Rows from block 4 of a small sound classifier, named by matrix and row number. Rows with one number within an expert belong to one neuron, the router's apart. Each number is 200 + 40 x the weight over its row's rms, rounded and kept within 0 to 999. All counts start at 0. After the name is the row's rms in percent of the matrix's.
Before each expert's rows are labels from the 100 clips, of 14976, where the router gives the expert most weight on average: "responds to" is what is common among them. Only what is clearly more common there than usual is listed. The data: single notes of musical instruments (NSynth).
# router: router (model.blocks.4.mlp.router.weight, 16x160), inputs 0-159
# up: expert up (model.blocks.4.mlp.up, 16x80x160), inputs 0-159
# down: expert down (model.blocks.4.mlp.down, 16x160x80, transposed), outputs 0-159

# expert 15
responds to: electronic; organ; pitch class A#
router.15,086,178,234,286,210,198,244,243,167,219,221,136,180,160,236,198,260,170,239,126,250,184,184,268,283,195,199,183,254,248,192,242,212,175,166,255,125,143,182,216,199,220,173,177,208,230,211,184,214,204,142,135,142,174,220,129,148,171,152,238,190,152,139,198,164,252,111,164,243,205,247,171,198,213,189,219,286,168,164,156,241,201,192,217,143,187,207,204,187,181,237,185,130,166,262,124,160,172,229,222,148,151,185,211,270,141,148,201,168,214,194,192,168,217,194,196,172,211,166,205,207,136,204,111,253,293,220,203,213,207,256,286,214,196,193,234,191,201,208,228,166,213,136,184,234,206,166,239,240,218,181,199,168,139,125,231,219,156,264,182,280
up.0,092,179,133,244,254,230,137,221,127,209,201,172,165,197,250,247,196,232,222,178,262,101,213,219,165,152,245,241,211,185,264,155,226,208,199,152,173,219,207,262,243,213,238,241,173,240,158,249,189,236,160,184,214,196,251,173,165,263,203,218,169,249,130,213,192,257,264,196,147,157,209,184,161,178,254,238,253,234,198,215,167,197,194,226,154,89,203,215,213,149,179,192,137,157,177,186,185,225,201,187,213,199,116,194,246,226,215,179,179,220,157,164,174,183,160,173,226,118,99,150,204,198,190,196,171,249,282,219,218,185,145,239,263,206,203,160,197,225,160,178,206,136,166,135,200,239,286,240,241,237,311,260,230,179,222,197,175,140,219,210,221
down.0,093,144,210,177,188,199,165,194,262,207,197,231,167,129,157,158,234,230,271,113,227,215,200,244,183,195,209,237,234,208,246,168,267,230,279,177,195,212,199,189,190,210,172,144,259,242,131,209,189,267,201,214,233,185,252,278,313,195,208,199,217,178,221,200,216,165,187,235,255,168,236,200,184,197,243,148,201,168,189,227,276,216,225,175,190,232,246,192,169,177,214,205,259,158,237,165,180,175,229,179,229,184,162,215,216,206,190,195,211,151,218,230,213,237,227,248,204,232,255,179,211,244,326,125,187,188,187,240,170,282,365,203,242,132,196,217,211,282,174,187,200,181,199,202,176,213,194,201,139,227,203,154,225,232,132,242,224,281,130,191,227
up.1,103,197,237,225,278,183,220,193,199,220,278,221,153,221,228,196,169,199,237,143,185,286,215,193,106,181,195,196,211,198,165,253,242,120,202,256,297,230,140,195,217,183,182,129,122,235,185,196,179,208,170,250,237,259,307,206,266,154,191,124,229,252,227,263,240,187,286,165,128,198,215,169,165,225,225,217,234,132,194,218,255,170,132,177,186,201,233,196,217,151,135,234,140,133,218,210,166,196,128,173,258,187,143,148,165,199,159,123,234,163,174,219,235,183,138,212,139,241,195,184,184,219,193,197,187,240,198,154,259,182,210,221,192,233,180,177,187,198,238,240,205,150,203,195,196,179,222,199,162,144,128,212,149,223,210,152,180,224,159,235,170
down.1,099,177,171,228,200,180,173,214,173,171,267,169,131,169,119,145,171,220,231,235,252,157,194,188,169,141,267,246,249,154,176,168,157,294,183,191,198,146,234,288,214,172,224,205,192,275,178,207,180,178,280,163,224,173,165,194,204,218,242,138,226,212,219,184,202,248,222,212,211,178,227,216,133,213,285,182,225,248,171,126,175,168,255,189,199,176,183,240,173,251,118,207,203,241,285,162,253,198,205,146,290,276,231,255,202,202,219,176,227,222,180,166,164,125,224,219,207,209,190,232,149,241,234,222,257,288,261,144,242,216,213,205,128,181,204,212,158,236,169,176,180,198,259,214,160,147,215,205,253,140,185,224,183,221,299,221,207,228,209,183,163
up.2,092,213,221,212,214,201,201,133,209,182,257,108,215,190,217,203,173,167,213,150,222,148,193,171,232,259,303,211,159,236,254,211,242,262,145,158,210,226,152,179,253,207,202,252,166,187,116,260,229,259,180,255,248,166,192,189,126,169,145,203,229,259,164,221,157,150,224,186,176,141,162,242,223,198,162,198,219,228,182,192,109,149,223,117,166,166,224,214,234,246,256,209,144,151,159,198,231,159,196,188,149,246,153,272,197,173,206,249,196,238,172,222,255,240,182,206,203,183,228,196,247,142,186,213,212,165,123,173,256,202,185,190,234,168,163,228,171,237,259,184,218,155,186,183,67,186,166,176,167,245,248,253,168,206,190,246,244,128,146,193,207
down.2,095,157,221,172,246,166,230,215,209,216,137,178,299,185,280,126,198,169,268,241,247,222,138,238,248,269,170,202,193,172,196,283,199,237,188,266,258,207,210,188,225,232,207,174,211,209,163,203,144,234,243,270,142,246,178,214,277,173,154,224,234,191,170,194,257,168,230,218,228,174,244,196,161,282,192,231,225,177,159,214,159,178,194,238,273,184,207,204,245,131,245,182,172,204,215,185,174,231,197,192,190,207,199,211,258,208,217,107,200,225,199,191,201,202,238,252,182,172,222,103,167,221,302,148,173,198,170,223,298,159,120,180,174,138,264,271,162,211,218,138,213,183,161,197,220,214,147,175,188,181,180,181,191,253,214,155,159,251,261,158,162
up.3,121,193,194,233,202,218,282,189,224,199,279,198,187,104,194,283,168,261,145,169,231,256,180,196,239,184,220,210,247,251,198,257,190,188,215,172,189,226,218,206,174,161,194,193,152,160,143,259,165,250,140,195,232,242,225,120,148,145,180,218,210,231,262,202,162,160,238,186,235,201,276,145,130,209,188,233,180,202,201,167,206,181,178,167,175,286,278,234,176,215,197,156,112,125,176,195,155,151,154,214,199,190,137,143,230,173,193,200,212,207,169,145,221,222,197,176,231,248,136,189,234,245,219,198,122,157,200,150,212,148,227,214,128,137,277,264,244,180,261,201,275,174,219,234,185,178,175,191,187,199,154,140,131,239,219,209,185,254,207,261,209
down.3,120,124,212,250,223,154,184,199,223,184,228,166,177,159,184,188,198,217,233,137,187,137,204,195,259,158,156,244,248,201,238,144,181,212,195,247,105,225,252,281,223,198,308,151,270,212,173,222,220,204,262,199,192,117,187,218,214,186,185,173,135,174,125,157,199,187,275,164,242,191,186,139,123,253,165,218,226,233,191,90,152,194,235,251,190,192,171,207,163,276,234,217,208,154,249,247,150,263,133,157,188,235,248,147,279,203,187,129,161,207,238,207,189,149,254,240,197,194,183,199,178,212,259,189,206,182,247,171,246,213,182,208,176,198,212,213,186,218,187,149,240,217,142,243,227,204,196,190,281,190,185,218,231,249,172,242,109,194,205,223,216
up.4,102,202,247,221,251,245,252,71,209,225,156,295,163,233,263,330,175,176,177,208,171,167,182,204,263,206,255,199,188,167,204,163,170,207,183,209,210,152,229,193,225,155,135,279,146,227,148,240,173,197,212,245,270,192,190,246,224,238,157,197,225,207,198,187,195,201,199,175,236,135,195,225,122,202,221,191,182,221,270,182,136,137,201,237,185,278,189,183,204,215,262,174,134,196,171,173,214,176,224,225,164,219,230,199,207,176,204,223,143,243,152,171,200,236,201,101,209,208,174,225,253,166,207,162,244,239,237,197,206,251,127,232,265,217,255,189,144,233,141,194,250,155,145,138,205,240,237,176,208,217,239,259,164,203,265,216,192,137,170,165,221
down.4,100,146,261,211,184,157,223,162,177,207,214,141,220,263,240,144,223,206,174,148,215,256,160,199,215,267,132,231,179,161,244,252,199,209,202,227,142,191,213,199,202,224,208,192,253,178,204,246,195,171,112,245,236,121,235,297,185,193,111,272,229,235,256,226,223,210,203,192,161,220,226,249,175,241,267,197,210,222,218,179,197,212,220,171,208,170,210,216,107,143,239,219,277,181,143,265,175,267,174,176,178,203,238,186,227,259,222,121,213,224,300,156,213,190,165,194,244,240,185,193,261,271,249,108,188,227,210,199,256,204,208,145,262,216,203,231,141,219,203,186,175,160,211,246,187,176,145,123,164,196,185,167,182,249,137,180,150,193,199,203,145

# expert 12
responds to: source: acoustic; mallet; pitch class F#
router.12,084,219,177,169,267,199,187,207,165,174,252,175,190,245,197,213,232,200,216,170,257,171,156,174,179,143,184,152,196,155,149,272,149,239,207,171,220,195,170,148,108,239,190,182,265,210,260,234,188,221,185,200,186,221,242,179,220,255,178,203,194,168,217,258,169,249,118,265,255,190,267,191,176,173,292,164,224,154,235,251,183,162,165,177,174,201,248,193,249,158,198,235,232,185,243,131,174,199,209,154,238,262,151,219,214,164,188,195,219,236,162,164,153,148,184,241,187,274,136,270,147,130,207,123,278,250,210,202,163,184,236,245,217,190,169,170,187,218,134,209,133,128,237,280,236,270,185,194,205,184,157,165,150,164,195,148,177,160,203,113,188
up.0,089,144,136,224,239,264,137,189,157,150,96,197,245,235,189,199,219,114,168,168,228,209,183,215,271,274,237,181,205,198,223,226,141,179,241,242,227,181,128,224,217,181,193,165,192,168,163,187,183,264,266,218,282,210,154,238,174,167,227,244,186,177,216,174,251,178,253,199,259,280,225,202,142,181,160,243,244,170,187,236,186,227,270,252,168,215,204,232,152,141,225,222,205,217,161,202,247,276,139,165,197,235,231,208,170,222,230,160,219,183,238,215,241,165,189,220,237,207,204,224,201,178,223,209,252,114,185,184,170,154,161,225,169,164,252,196,106,149,163,202,243,139,147,172,232,227,292,198,179,121,214,226,246,235,167,145,187,253,150,237,186
down.0,091,185,170,161,265,162,208,197,204,206,216,185,268,207,177,217,259,196,250,172,177,165,250,167,139,238,161,194,208,173,158,231,191,169,271,142,201,249,183,193,212,268,169,247,199,251,279,129,214,217,179,196,195,167,235,176,176,175,198,180,204,180,111,230,216,222,190,243,126,229,207,222,156,134,230,130,180,128,165,215,179,203,249,140,187,213,127,204,307,181,235,134,177,183,144,235,195,174,106,221,180,222,205,253,148,149,178,243,232,147,167,244,231,209,231,254,193,171,270,233,196,199,262,176,203,276,252,247,152,216,146,246,184,266,184,207,155,204,154,254,162,143,170,235,210,234,191,156,189,242,221,183,201,202,184,268,307,233,181,193,158
up.1,086,174,203,266,202,210,225,216,143,199,144,161,181,84,192,244,191,227,218,253,240,169,185,223,173,171,194,267,221,257,232,181,224,131,286,205,255,193,186,168,169,193,198,161,172,222,234,96,207,276,262,180,164,154,174,157,248,169,178,110,210,114,225,282,200,266,187,197,169,157,195,172,214,229,245,292,183,214,189,186,179,188,236,165,216,205,247,234,146,269,189,201,159,244,227,243,150,199,132,236,236,152,240,198,194,275,207,205,171,173,270,160,206,253,271,196,142,173,224,172,206,111,205,220,167,214,168,169,179,171,155,195,188,228,258,194,187,114,194,234,175,234,172,193,185,176,116,177,152,205,248,181,221,245,174,214,215,181,206,212,247
down.1,097,188,208,231,168,222,248,216,266,191,220,261,221,194,250,199,180,203,179,218,160,189,189,197,203,154,203,208,192,182,238,254,212,117,131,248,258,212,185,140,149,171,198,193,288,208,234,242,216,210,230,260,231,189,231,200,245,146,239,156,197,229,220,195,213,205,186,228,185,138,221,208,218,250,146,186,223,173,215,191,254,242,141,167,165,287,275,179,337,145,193,150,236,279,231,269,212,250,195,241,258,248,215,202,173,126,229,248,187,180,251,206,160,242,167,184,105,158,241,197,155,240,195,108,214,211,208,235,174,165,248,144,261,146,217,257,201,158,258,214,238,182,161,262,214,194,186,237,213,227,129,162,259,220,237,243,190,200,240,204,182
up.2,127,270,264,206,199,244,251,187,214,150,204,225,188,193,270,197,193,201,150,202,217,168,201,177,266,189,195,222,241,145,188,176,162,254,185,181,180,195,217,215,158,166,169,218,233,189,230,204,242,267,251,186,227,99,135,300,127,230,214,232,164,193,183,205,172,182,139,133,225,221,157,229,251,151,206,178,231,213,197,179,144,171,196,192,199,210,112,213,235,163,297,169,212,243,226,141,179,183,273,166,139,203,209,252,261,192,240,193,181,157,262,195,95,218,279,107,238,179,262,188,149,176,224,183,140,199,190,172,118,174,179,244,238,189,149,235,166,269,207,241,154,204,226,196,243,177,190,200,222,171,152,262,166,192,192,257,174,226,192,133,190
down.2,116,242,256,235,147,282,202,166,238,132,170,208,162,168,230,194,217,128,140,170,162,170,242,140,282,165,168,227,140,214,217,124,169,278,146,108,139,236,255,217,188,190,194,176,251,156,216,124,226,197,185,228,237,140,186,265,200,188,221,289,200,188,183,174,193,189,172,219,211,223,145,151,194,226,237,211,220,194,286,236,201,199,192,172,145,241,156,291,230,218,251,202,131,171,203,203,254,185,251,203,107,263,191,179,168,211,229,259,240,160,190,200,167,148,218,152,267,201,203,222,155,193,254,192,227,227,161,203,152,209,182,216,228,171,195,144,180,268,190,144,237,213,195,208,222,219,164,184,206,214,193,289,181,185,211,155,298,200,195,187,170
up.3,106,197,144,227,156,257,141,187,217,249,130,156,210,214,186,108,222,165,197,232,200,205,162,217,281,218,161,199,264,233,270,160,290,212,220,250,207,195,155,237,274,293,236,223,130,230,185,238,238,236,264,177,228,164,144,191,265,178,185,248,224,188,200,283,271,125,191,257,237,208,192,215,195,230,227,232,154,252,170,209,217,142,136,218,262,180,186,131,184,208,232,205,229,191,226,286,163,266,195,165,177,235,174,157,166,169,206,223,247,214,201,243,217,193,192,242,188,205,235,133,181,175,275,141,178,169,191,192,172,197,218,186,173,153,227,248,214,177,163,121,176,266,198,233,153,183,129,211,146,157,196,153,220,181,131,220,220,241,202,196,223
down.3,100,201,212,146,224,172,171,174,234,203,237,237,124,265,223,262,153,142,149,167,187,125,185,175,153,153,194,141,212,194,198,231,180,92,227,255,217,186,249,176,193,242,196,248,258,243,133,190,225,232,195,275,206,196,221,161,273,186,126,151,197,243,218,235,135,184,142,135,189,174,224,228,115,209,177,226,201,158,210,217,246,128,188,125,195,233,224,190,203,184,168,133,162,164,105,190,186,167,221,196,208,174,146,218,235,108,195,123,225,251,152,132,282,240,210,165,193,228,199,226,209,260,162,143,271,167,178,171,184,164,218,215,208,248,237,211,181,210,190,205,262,211,225,242,187,238,227,201,202,201,155,116,160,159,202,172,248,201,213,196,178
up.4,140,238,285,226,179,220,181,219,195,88,208,271,235,198,255,321,185,213,134,155,199,181,148,139,201,186,182,245,208,157,92,253,187,261,162,167,245,107,225,185,186,159,192,207,209,197,246,241,205,245,163,206,175,147,120,187,159,230,208,224,255,130,123,249,173,170,116,151,248,215,186,213,250,151,229,217,263,222,234,202,173,217,270,188,163,200,215,210,239,213,260,132,232,236,222,106,219,168,234,160,201,251,249,198,238,224,226,213,161,247,246,167,130,210,238,167,219,133,210,255,139,204,191,210,217,171,213,168,162,180,170,161,197,220,156,225,166,227,214,205,170,153,161,197,253,224,167,182,210,219,173,176,186,195,224,178,173,191,229,194,201
down.4,126,203,227,256,155,259,200,184,212,179,159,197,285,165,172,207,217,126,175,197,226,213,180,190,231,227,223,227,192,232,203,166,151,229,204,216,212,213,215,183,207,230,169,256,183,108,254,163,184,190,222,180,237,174,159,277,183,273,249,224,191,134,229,224,222,259,218,235,192,314,144,159,193,224,232,197,181,197,240,176,180,165,179,219,215,273,106,214,131,264,212,214,196,170,249,169,163,217,215,220,140,193,214,161,206,247,163,206,211,218,168,164,217,155,203,133,241,153,162,174,127,167,255,228,218,130,217,160,93,204,135,193,268,171,183,181,241,184,155,287,138,208,99,187,192,247,160,165,234,164,223,229,182,198,176,127,260,213,132,178,180

# expert 11
responds to: guitar; synthetic; octave 1; octave 2
router.11,108,233,77,257,181,173,137,174,285,250,255,158,200,235,224,197,260,196,195,236,218,167,253,231,184,182,130,221,166,144,231,161,206,147,160,212,186,160,246,169,187,236,286,171,192,227,191,184,232,146,225,162,195,201,182,208,164,167,210,143,172,259,176,213,273,261,186,237,190,164,253,176,165,287,204,187,179,171,172,214,274,234,228,231,230,183,191,147,237,241,208,174,247,154,207,215,147,206,228,239,201,144,117,217,212,173,186,152,173,188,221,177,161,276,173,199,161,216,185,172,150,201,156,194,320,221,178,234,232,229,211,247,231,226,231,187,164,244,179,210,192,156,229,234,188,162,347,227,194,163,190,239,138,147,242,146,215,166,213,203,191
up.0,096,159,167,161,246,177,176,268,218,195,218,174,162,186,203,135,183,203,206,186,154,180,187,152,192,207,260,205,205,197,171,188,196,270,206,174,195,310,178,217,183,196,151,222,177,187,181,147,219,198,161,218,242,211,189,263,171,259,209,163,140,242,172,219,98,302,236,200,197,238,136,207,274,144,295,188,287,213,261,227,240,204,139,200,283,181,117,211,235,180,184,202,185,170,223,146,187,170,152,209,279,178,253,222,165,277,118,197,182,184,210,192,186,232,168,197,220,234,163,210,183,234,228,199,162,177,168,110,214,222,227,275,198,285,209,214,190,186,269,260,166,214,180,224,237,139,187,175,230,169,162,121,138,150,186,154,212,211,187,210,205
down.0,094,157,215,237,201,238,230,144,240,236,238,269,177,149,223,243,224,198,178,220,188,178,242,147,216,153,242,244,122,132,170,240,211,220,197,196,179,164,174,160,197,131,242,196,179,133,190,174,165,218,179,263,208,176,237,163,227,205,218,139,257,211,202,182,200,130,250,142,232,223,215,278,225,122,170,228,296,179,121,199,244,187,267,196,158,261,257,220,209,173,204,80,111,242,149,192,183,209,207,133,235,312,174,181,234,167,179,181,241,190,298,208,209,172,161,222,178,188,219,205,178,203,153,186,158,238,169,160,184,164,219,156,217,205,170,209,215,217,231,207,200,223,188,182,206,179,172,219,200,248,145,195,175,177,306,254,175,229,234,153,136
up.1,115,257,233,190,204,251,249,257,205,173,249,168,157,118,229,167,212,129,226,207,253,214,159,267,274,205,294,223,207,162,180,209,282,192,235,224,208,239,196,214,180,228,217,175,164,230,218,177,229,280,248,210,220,123,173,193,206,174,215,191,151,184,194,220,233,246,95,195,141,231,220,158,235,167,157,219,183,227,174,208,157,138,237,131,280,185,200,238,253,166,232,146,151,222,206,220,226,234,216,162,189,194,221,224,183,181,165,197,245,156,210,225,219,172,229,209,233,181,173,112,157,83,138,121,211,272,189,202,171,184,217,272,255,204,219,161,252,208,135,144,169,261,168,272,183,258,224,200,184,234,169,159,190,210,184,177,174,217,208,140,241
down.1,110,221,216,180,137,174,215,234,213,189,181,217,207,157,168,194,227,168,125,118,195,309,142,228,191,188,158,160,213,217,129,189,215,206,152,247,258,104,276,196,216,175,274,198,163,228,174,198,214,206,266,127,175,179,243,164,189,125,268,235,185,261,270,213,264,198,155,172,242,201,249,304,141,240,204,114,199,176,129,164,209,240,266,234,195,198,193,223,166,193,218,188,234,186,120,217,220,203,227,221,215,214,230,252,141,236,188,94,169,213,196,228,214,238,211,135,156,189,143,136,224,276,220,147,218,204,253,232,178,233,172,240,201,231,210,181,207,206,197,194,214,229,215,169,173,232,237,186,208,239,219,169,240,162,194,240,191,158,125,171,209
up.2,087,176,200,206,225,153,277,281,241,187,230,120,185,155,161,152,175,178,224,263,218,181,218,224,262,213,262,258,167,235,225,250,204,233,223,202,267,198,195,204,177,204,208,166,266,206,202,258,94,205,191,175,172,242,198,148,208,217,174,225,192,259,254,210,139,232,258,195,132,254,161,138,162,235,161,166,124,223,178,170,230,206,198,248,222,243,238,272,156,176,198,168,203,236,140,250,208,239,181,247,146,202,265,157,153,183,279,142,179,167,173,193,297,174,182,216,248,276,213,230,218,141,213,176,226,177,151,211,242,172,193,150,211,174,268,164,195,152,239,218,190,242,192,177,234,212,140,120,163,251,219,183,122,231,165,201,170,174,234,200,246
down.2,089,164,155,208,178,213,165,202,213,192,209,282,188,258,211,214,265,186,185,242,181,214,184,220,145,205,260,159,161,219,179,260,182,245,214,225,147,162,217,219,209,166,219,260,218,236,227,149,178,197,214,176,188,197,135,220,225,168,229,155,283,242,311,228,221,181,172,129,200,217,200,164,250,139,136,266,124,114,173,225,246,227,197,200,212,208,164,231,245,149,214,172,226,194,243,195,225,200,121,232,161,160,231,145,172,187,219,187,247,218,113,182,176,206,265,149,183,188,146,130,112,183,185,198,230,249,204,239,200,162,221,223,223,269,208,216,260,185,180,89,178,265,206,179,179,289,263,215,179,261,250,118,239,217,211,168,173,185,170,190,171
up.3,102,220,366,193,196,177,182,236,191,170,197,186,226,203,263,125,241,141,191,205,171,233,118,193,244,199,204,205,231,214,201,255,248,235,201,251,148,232,237,183,200,241,209,199,210,168,189,157,211,209,171,179,189,223,180,245,240,212,161,180,263,182,190,205,162,259,113,270,216,185,183,222,213,235,184,143,292,199,232,188,159,171,158,167,171,190,177,221,218,172,124,252,200,233,208,122,155,157,236,199,213,203,180,267,253,156,190,202,186,235,252,199,238,193,236,133,198,210,181,181,218,268,157,199,185,173,211,171,120,173,183,199,130,190,147,233,148,232,275,220,137,261,246,231,255,166,96,177,197,192,156,197,220,227,167,288,253,184,180,218,136
down.3,095,203,197,192,194,212,206,228,262,206,165,239,196,165,154,138,230,198,200,162,157,237,187,153,260,94,168,254,222,166,271,204,140,178,238,241,162,225,214,138,139,232,148,247,195,208,276,94,161,246,182,185,205,223,211,210,188,221,194,204,159,215,216,162,169,304,148,176,173,213,255,171,190,131,223,198,222,188,100,214,278,205,229,268,185,122,197,196,125,228,224,261,205,142,219,219,156,245,193,127,266,186,267,150,227,211,146,200,192,208,161,197,235,178,208,168,162,147,210,176,134,133,209,164,225,205,213,177,242,215,230,262,228,158,230,253,167,190,213,218,199,208,204,242,216,205,181,133,224,219,188,220,194,202,248,156,151,204,168,316,195
up.4,100,180,220,186,170,190,163,193,232,125,230,191,127,161,238,157,254,278,289,178,211,187,180,187,191,295,140,195,225,182,220,154,170,166,200,206,209,216,193,162,213,211,168,241,261,274,186,229,177,201,210,283,263,178,228,222,136,203,252,174,246,259,168,225,177,221,191,220,205,230,183,238,152,146,225,263,208,228,173,176,242,161,242,185,162,194,120,220,279,254,194,130,201,174,241,227,165,178,186,233,169,130,195,217,174,234,234,169,219,211,231,162,161,257,225,184,185,165,290,164,208,197,220,209,193,194,176,86,178,174,227,172,179,235,228,255,216,213,152,167,195,235,300,213,327,229,198,202,288,150,183,202,204,237,210,147,170,222,130,214,191
down.4,113,200,225,181,167,245,168,136,232,257,175,182,206,252,195,220,252,253,135,199,174,212,198,138,192,228,217,185,271,207,153,238,254,208,188,196,248,171,233,166,161,108,209,144,230,191,156,203,151,179,170,229,193,214,288,139,161,269,231,300,234,229,163,177,201,237,223,220,175,185,202,196,260,166,201,216,134,204,232,180,215,232,123,90,216,259,211,207,225,242,238,252,214,251,226,238,174,157,186,205,152,263,225,156,205,240,268,171,241,255,246,193,206,150,220,212,229,209,206,210,214,243,165,180,202,193,195,167,265,176,160,177,154,189,221,141,144,225,242,142,223,165,166,195,165,232,224,266,192,283,144,262,172,170,211,186,242,327,192,242,167

# expert 4
responds to: pitch class D; bass; note: D5
router.4,101,226,223,140,219,212,178,179,183,250,215,243,207,105,217,282,250,150,243,184,235,154,218,259,200,172,178,187,201,235,203,138,194,214,265,186,204,188,172,203,235,233,265,231,178,193,161,288,191,273,165,187,218,211,175,234,231,242,285,226,177,257,246,170,236,150,215,166,199,186,211,247,259,184,220,160,211,224,246,199,135,237,191,162,194,238,226,200,184,245,145,210,179,228,116,167,115,216,231,146,250,198,213,184,185,205,240,291,196,198,212,172,268,224,240,144,252,159,162,215,225,218,149,285,177,172,260,157,117,143,119,218,233,221,256,159,210,216,182,152,167,196,208,244,214,272,187,201,202,158,121,267,171,198,174,275,245,155,187,178,184
up.0,104,167,149,233,259,195,223,204,217,221,138,147,182,200,251,167,251,184,273,181,202,172,195,206,235,210,188,191,229,172,189,284,261,227,151,225,243,235,154,115,214,159,195,250,247,258,141,186,178,212,69,166,248,183,244,227,241,216,160,294,237,196,126,233,208,201,246,194,237,179,224,231,154,196,181,201,254,247,162,182,140,170,163,210,209,134,231,247,238,151,228,177,217,189,170,161,186,199,218,156,108,205,189,217,160,200,242,172,197,131,199,229,182,273,228,325,242,213,234,210,201,157,245,197,169,280,215,217,276,199,215,179,185,177,232,277,214,191,222,194,162,188,228,264,215,234,220,86,190,190,201,212,178,174,198,194,202,229,196,154,245
down.0,102,245,221,196,223,204,236,208,195,199,188,149,227,237,200,159,198,181,256,221,231,167,175,203,231,172,213,203,220,214,201,107,194,243,184,244,130,230,213,272,122,263,232,203,186,257,188,195,260,233,270,208,197,228,134,222,157,194,198,210,135,225,153,178,205,232,155,192,147,211,230,130,201,273,221,198,217,220,267,229,212,107,232,201,140,196,171,201,172,279,209,195,170,146,251,170,206,243,239,181,163,157,206,212,243,175,166,221,184,253,206,162,258,195,225,255,162,237,106,188,251,176,217,217,242,160,280,218,232,249,144,216,219,210,185,242,174,172,156,168,177,227,182,175,297,147,290,256,263,122,216,242,218,226,209,150,203,134,133,125,249
up.1,113,157,226,205,148,130,214,210,210,186,177,183,166,187,152,192,180,311,188,218,144,193,139,245,228,194,172,178,196,188,203,131,218,165,148,148,134,143,219,203,105,205,209,207,236,224,227,217,224,248,160,191,165,219,219,204,226,223,127,139,203,225,168,220,185,229,163,178,160,191,200,244,161,186,254,196,204,191,238,170,236,185,240,208,200,238,244,232,266,206,178,246,175,177,215,245,214,223,158,141,231,279,159,260,293,146,236,112,181,211,183,149,155,231,223,207,216,190,235,195,140,190,206,69,306,226,254,195,213,221,239,207,159,235,143,159,230,232,173,218,179,262,163,227,210,215,220,216,119,198,272,152,208,193,262,178,225,131,236,132,223
down.1,099,206,170,138,233,191,63,207,237,148,250,237,168,221,155,178,200,193,281,166,257,188,183,176,235,178,187,186,190,182,214,142,253,198,205,191,151,244,223,272,159,192,260,222,182,217,189,176,209,235,203,142,233,207,219,211,342,249,213,181,174,211,199,235,183,184,270,171,206,178,296,203,221,183,159,205,149,216,188,216,192,192,144,198,180,123,175,178,195,168,120,167,146,216,218,250,171,198,250,171,254,221,142,210,226,284,188,226,168,219,228,162,191,143,179,175,232,196,186,155,180,177,185,181,180,269,196,149,240,136,204,247,177,153,190,229,209,274,209,202,199,239,290,212,200,293,192,214,191,138,200,241,177,217,245,224,161,291,247,204,274
up.2,101,176,225,205,171,180,139,256,177,191,159,294,305,143,188,148,182,192,156,217,242,184,212,213,202,132,214,171,145,254,224,177,178,183,220,262,247,112,208,246,192,162,244,239,162,174,163,256,167,178,213,144,149,242,259,161,244,211,245,264,157,212,230,203,239,197,239,157,258,191,191,206,200,254,162,205,140,132,199,253,140,181,258,204,202,198,253,204,152,241,218,209,166,178,174,192,126,264,193,261,175,257,213,188,167,222,227,214,217,214,168,186,217,163,135,169,194,197,152,190,122,217,200,262,155,143,133,184,176,152,112,170,228,242,204,212,186,173,219,112,189,189,182,188,245,254,156,268,162,208,251,252,247,165,143,170,172,228,155,227,194
down.2,104,193,268,228,165,315,240,272,151,278,212,179,236,125,196,195,241,307,120,192,187,231,237,213,148,203,231,196,206,195,203,209,211,212,207,186,198,195,134,174,152,189,200,142,165,158,304,219,207,128,203,180,220,140,166,173,211,178,243,216,125,200,240,230,199,187,262,124,237,227,166,169,216,142,115,249,158,142,205,228,179,255,250,184,177,180,255,205,230,186,329,184,228,226,143,198,222,172,230,194,206,249,215,223,135,211,247,186,158,201,232,198,215,163,145,128,235,216,163,198,178,255,158,161,192,197,232,201,188,252,250,162,238,197,225,241,266,231,231,186,133,186,200,230,156,252,193,227,224,207,168,194,243,209,229,171,162,194,167,240,208
up.3,089,247,201,211,228,170,226,149,196,168,199,194,125,154,209,190,190,170,267,142,171,199,226,78,133,200,210,139,239,194,197,204,235,186,203,144,168,203,171,167,221,156,146,241,182,237,208,191,213,156,200,164,242,179,175,202,141,183,191,177,202,163,228,242,226,213,176,226,88,177,199,284,179,195,157,230,269,168,292,150,165,207,216,147,282,133,136,130,192,163,212,234,244,171,258,145,197,193,281,215,189,203,210,232,201,224,234,239,180,272,186,214,267,204,146,224,130,240,233,158,263,215,188,260,230,219,207,203,202,203,174,271,176,145,159,189,190,244,223,232,134,202,227,147,252,183,201,161,260,150,157,173,168,265,138,203,250,199,184,246,165
down.3,100,148,241,241,168,210,276,151,223,203,233,173,170,181,227,187,214,191,201,107,163,195,201,220,202,278,196,146,125,194,149,166,149,141,235,139,198,197,311,206,122,194,202,133,160,234,220,224,196,261,229,220,178,143,189,193,257,142,147,155,157,184,215,177,171,209,157,233,151,219,219,169,214,213,203,246,164,259,157,178,237,156,171,165,248,277,175,263,246,186,216,104,213,148,257,259,226,187,235,198,209,177,202,209,274,195,169,155,231,111,165,224,202,238,223,231,159,180,179,150,177,155,232,296,304,227,207,127,192,221,209,161,151,201,214,181,184,219,256,163,200,172,237,204,222,234,197,237,131,217,151,197,177,184,160,212,196,210,173,160,240
up.4,106,203,203,140,212,212,192,278,131,215,205,246,231,188,164,253,167,228,151,221,205,203,254,226,211,156,156,168,142,237,196,170,201,221,232,277,277,122,196,212,227,178,235,206,178,130,172,236,175,190,196,225,182,218,156,164,270,200,245,273,148,188,223,220,179,151,240,145,237,259,240,228,214,231,197,161,119,190,221,283,114,182,264,151,177,222,250,249,171,263,176,262,159,190,180,172,204,208,171,230,214,221,202,173,173,258,132,267,181,210,195,233,279,172,111,198,204,160,146,237,162,178,217,234,196,116,247,177,196,142,190,142,201,208,159,184,220,103,155,178,233,165,184,206,158,220,225,218,189,162,257,253,254,123,150,182,229,192,178,216,203
down.4,098,194,286,220,213,279,219,214,202,277,256,221,164,186,253,276,182,285,177,201,216,295,176,163,152,187,259,170,198,214,114,240,162,265,256,206,173,134,134,241,170,171,212,185,202,187,225,211,174,200,176,232,141,171,175,123,273,208,247,261,235,174,221,226,241,182,209,113,188,270,183,173,225,191,167,233,140,174,158,216,216,270,189,150,195,253,237,163,212,189,264,227,132,254,192,224,217,186,155,170,187,197,161,223,119,203,206,192,219,215,200,164,217,182,184,225,192,189,147,215,192,209,90,261,164,201,210,240,164,182,219,188,277,204,243,271,170,189,214,176,177,194,179,225,192,211,186,162,270,240,135,190,240,224,130,181,121,211,176,168,189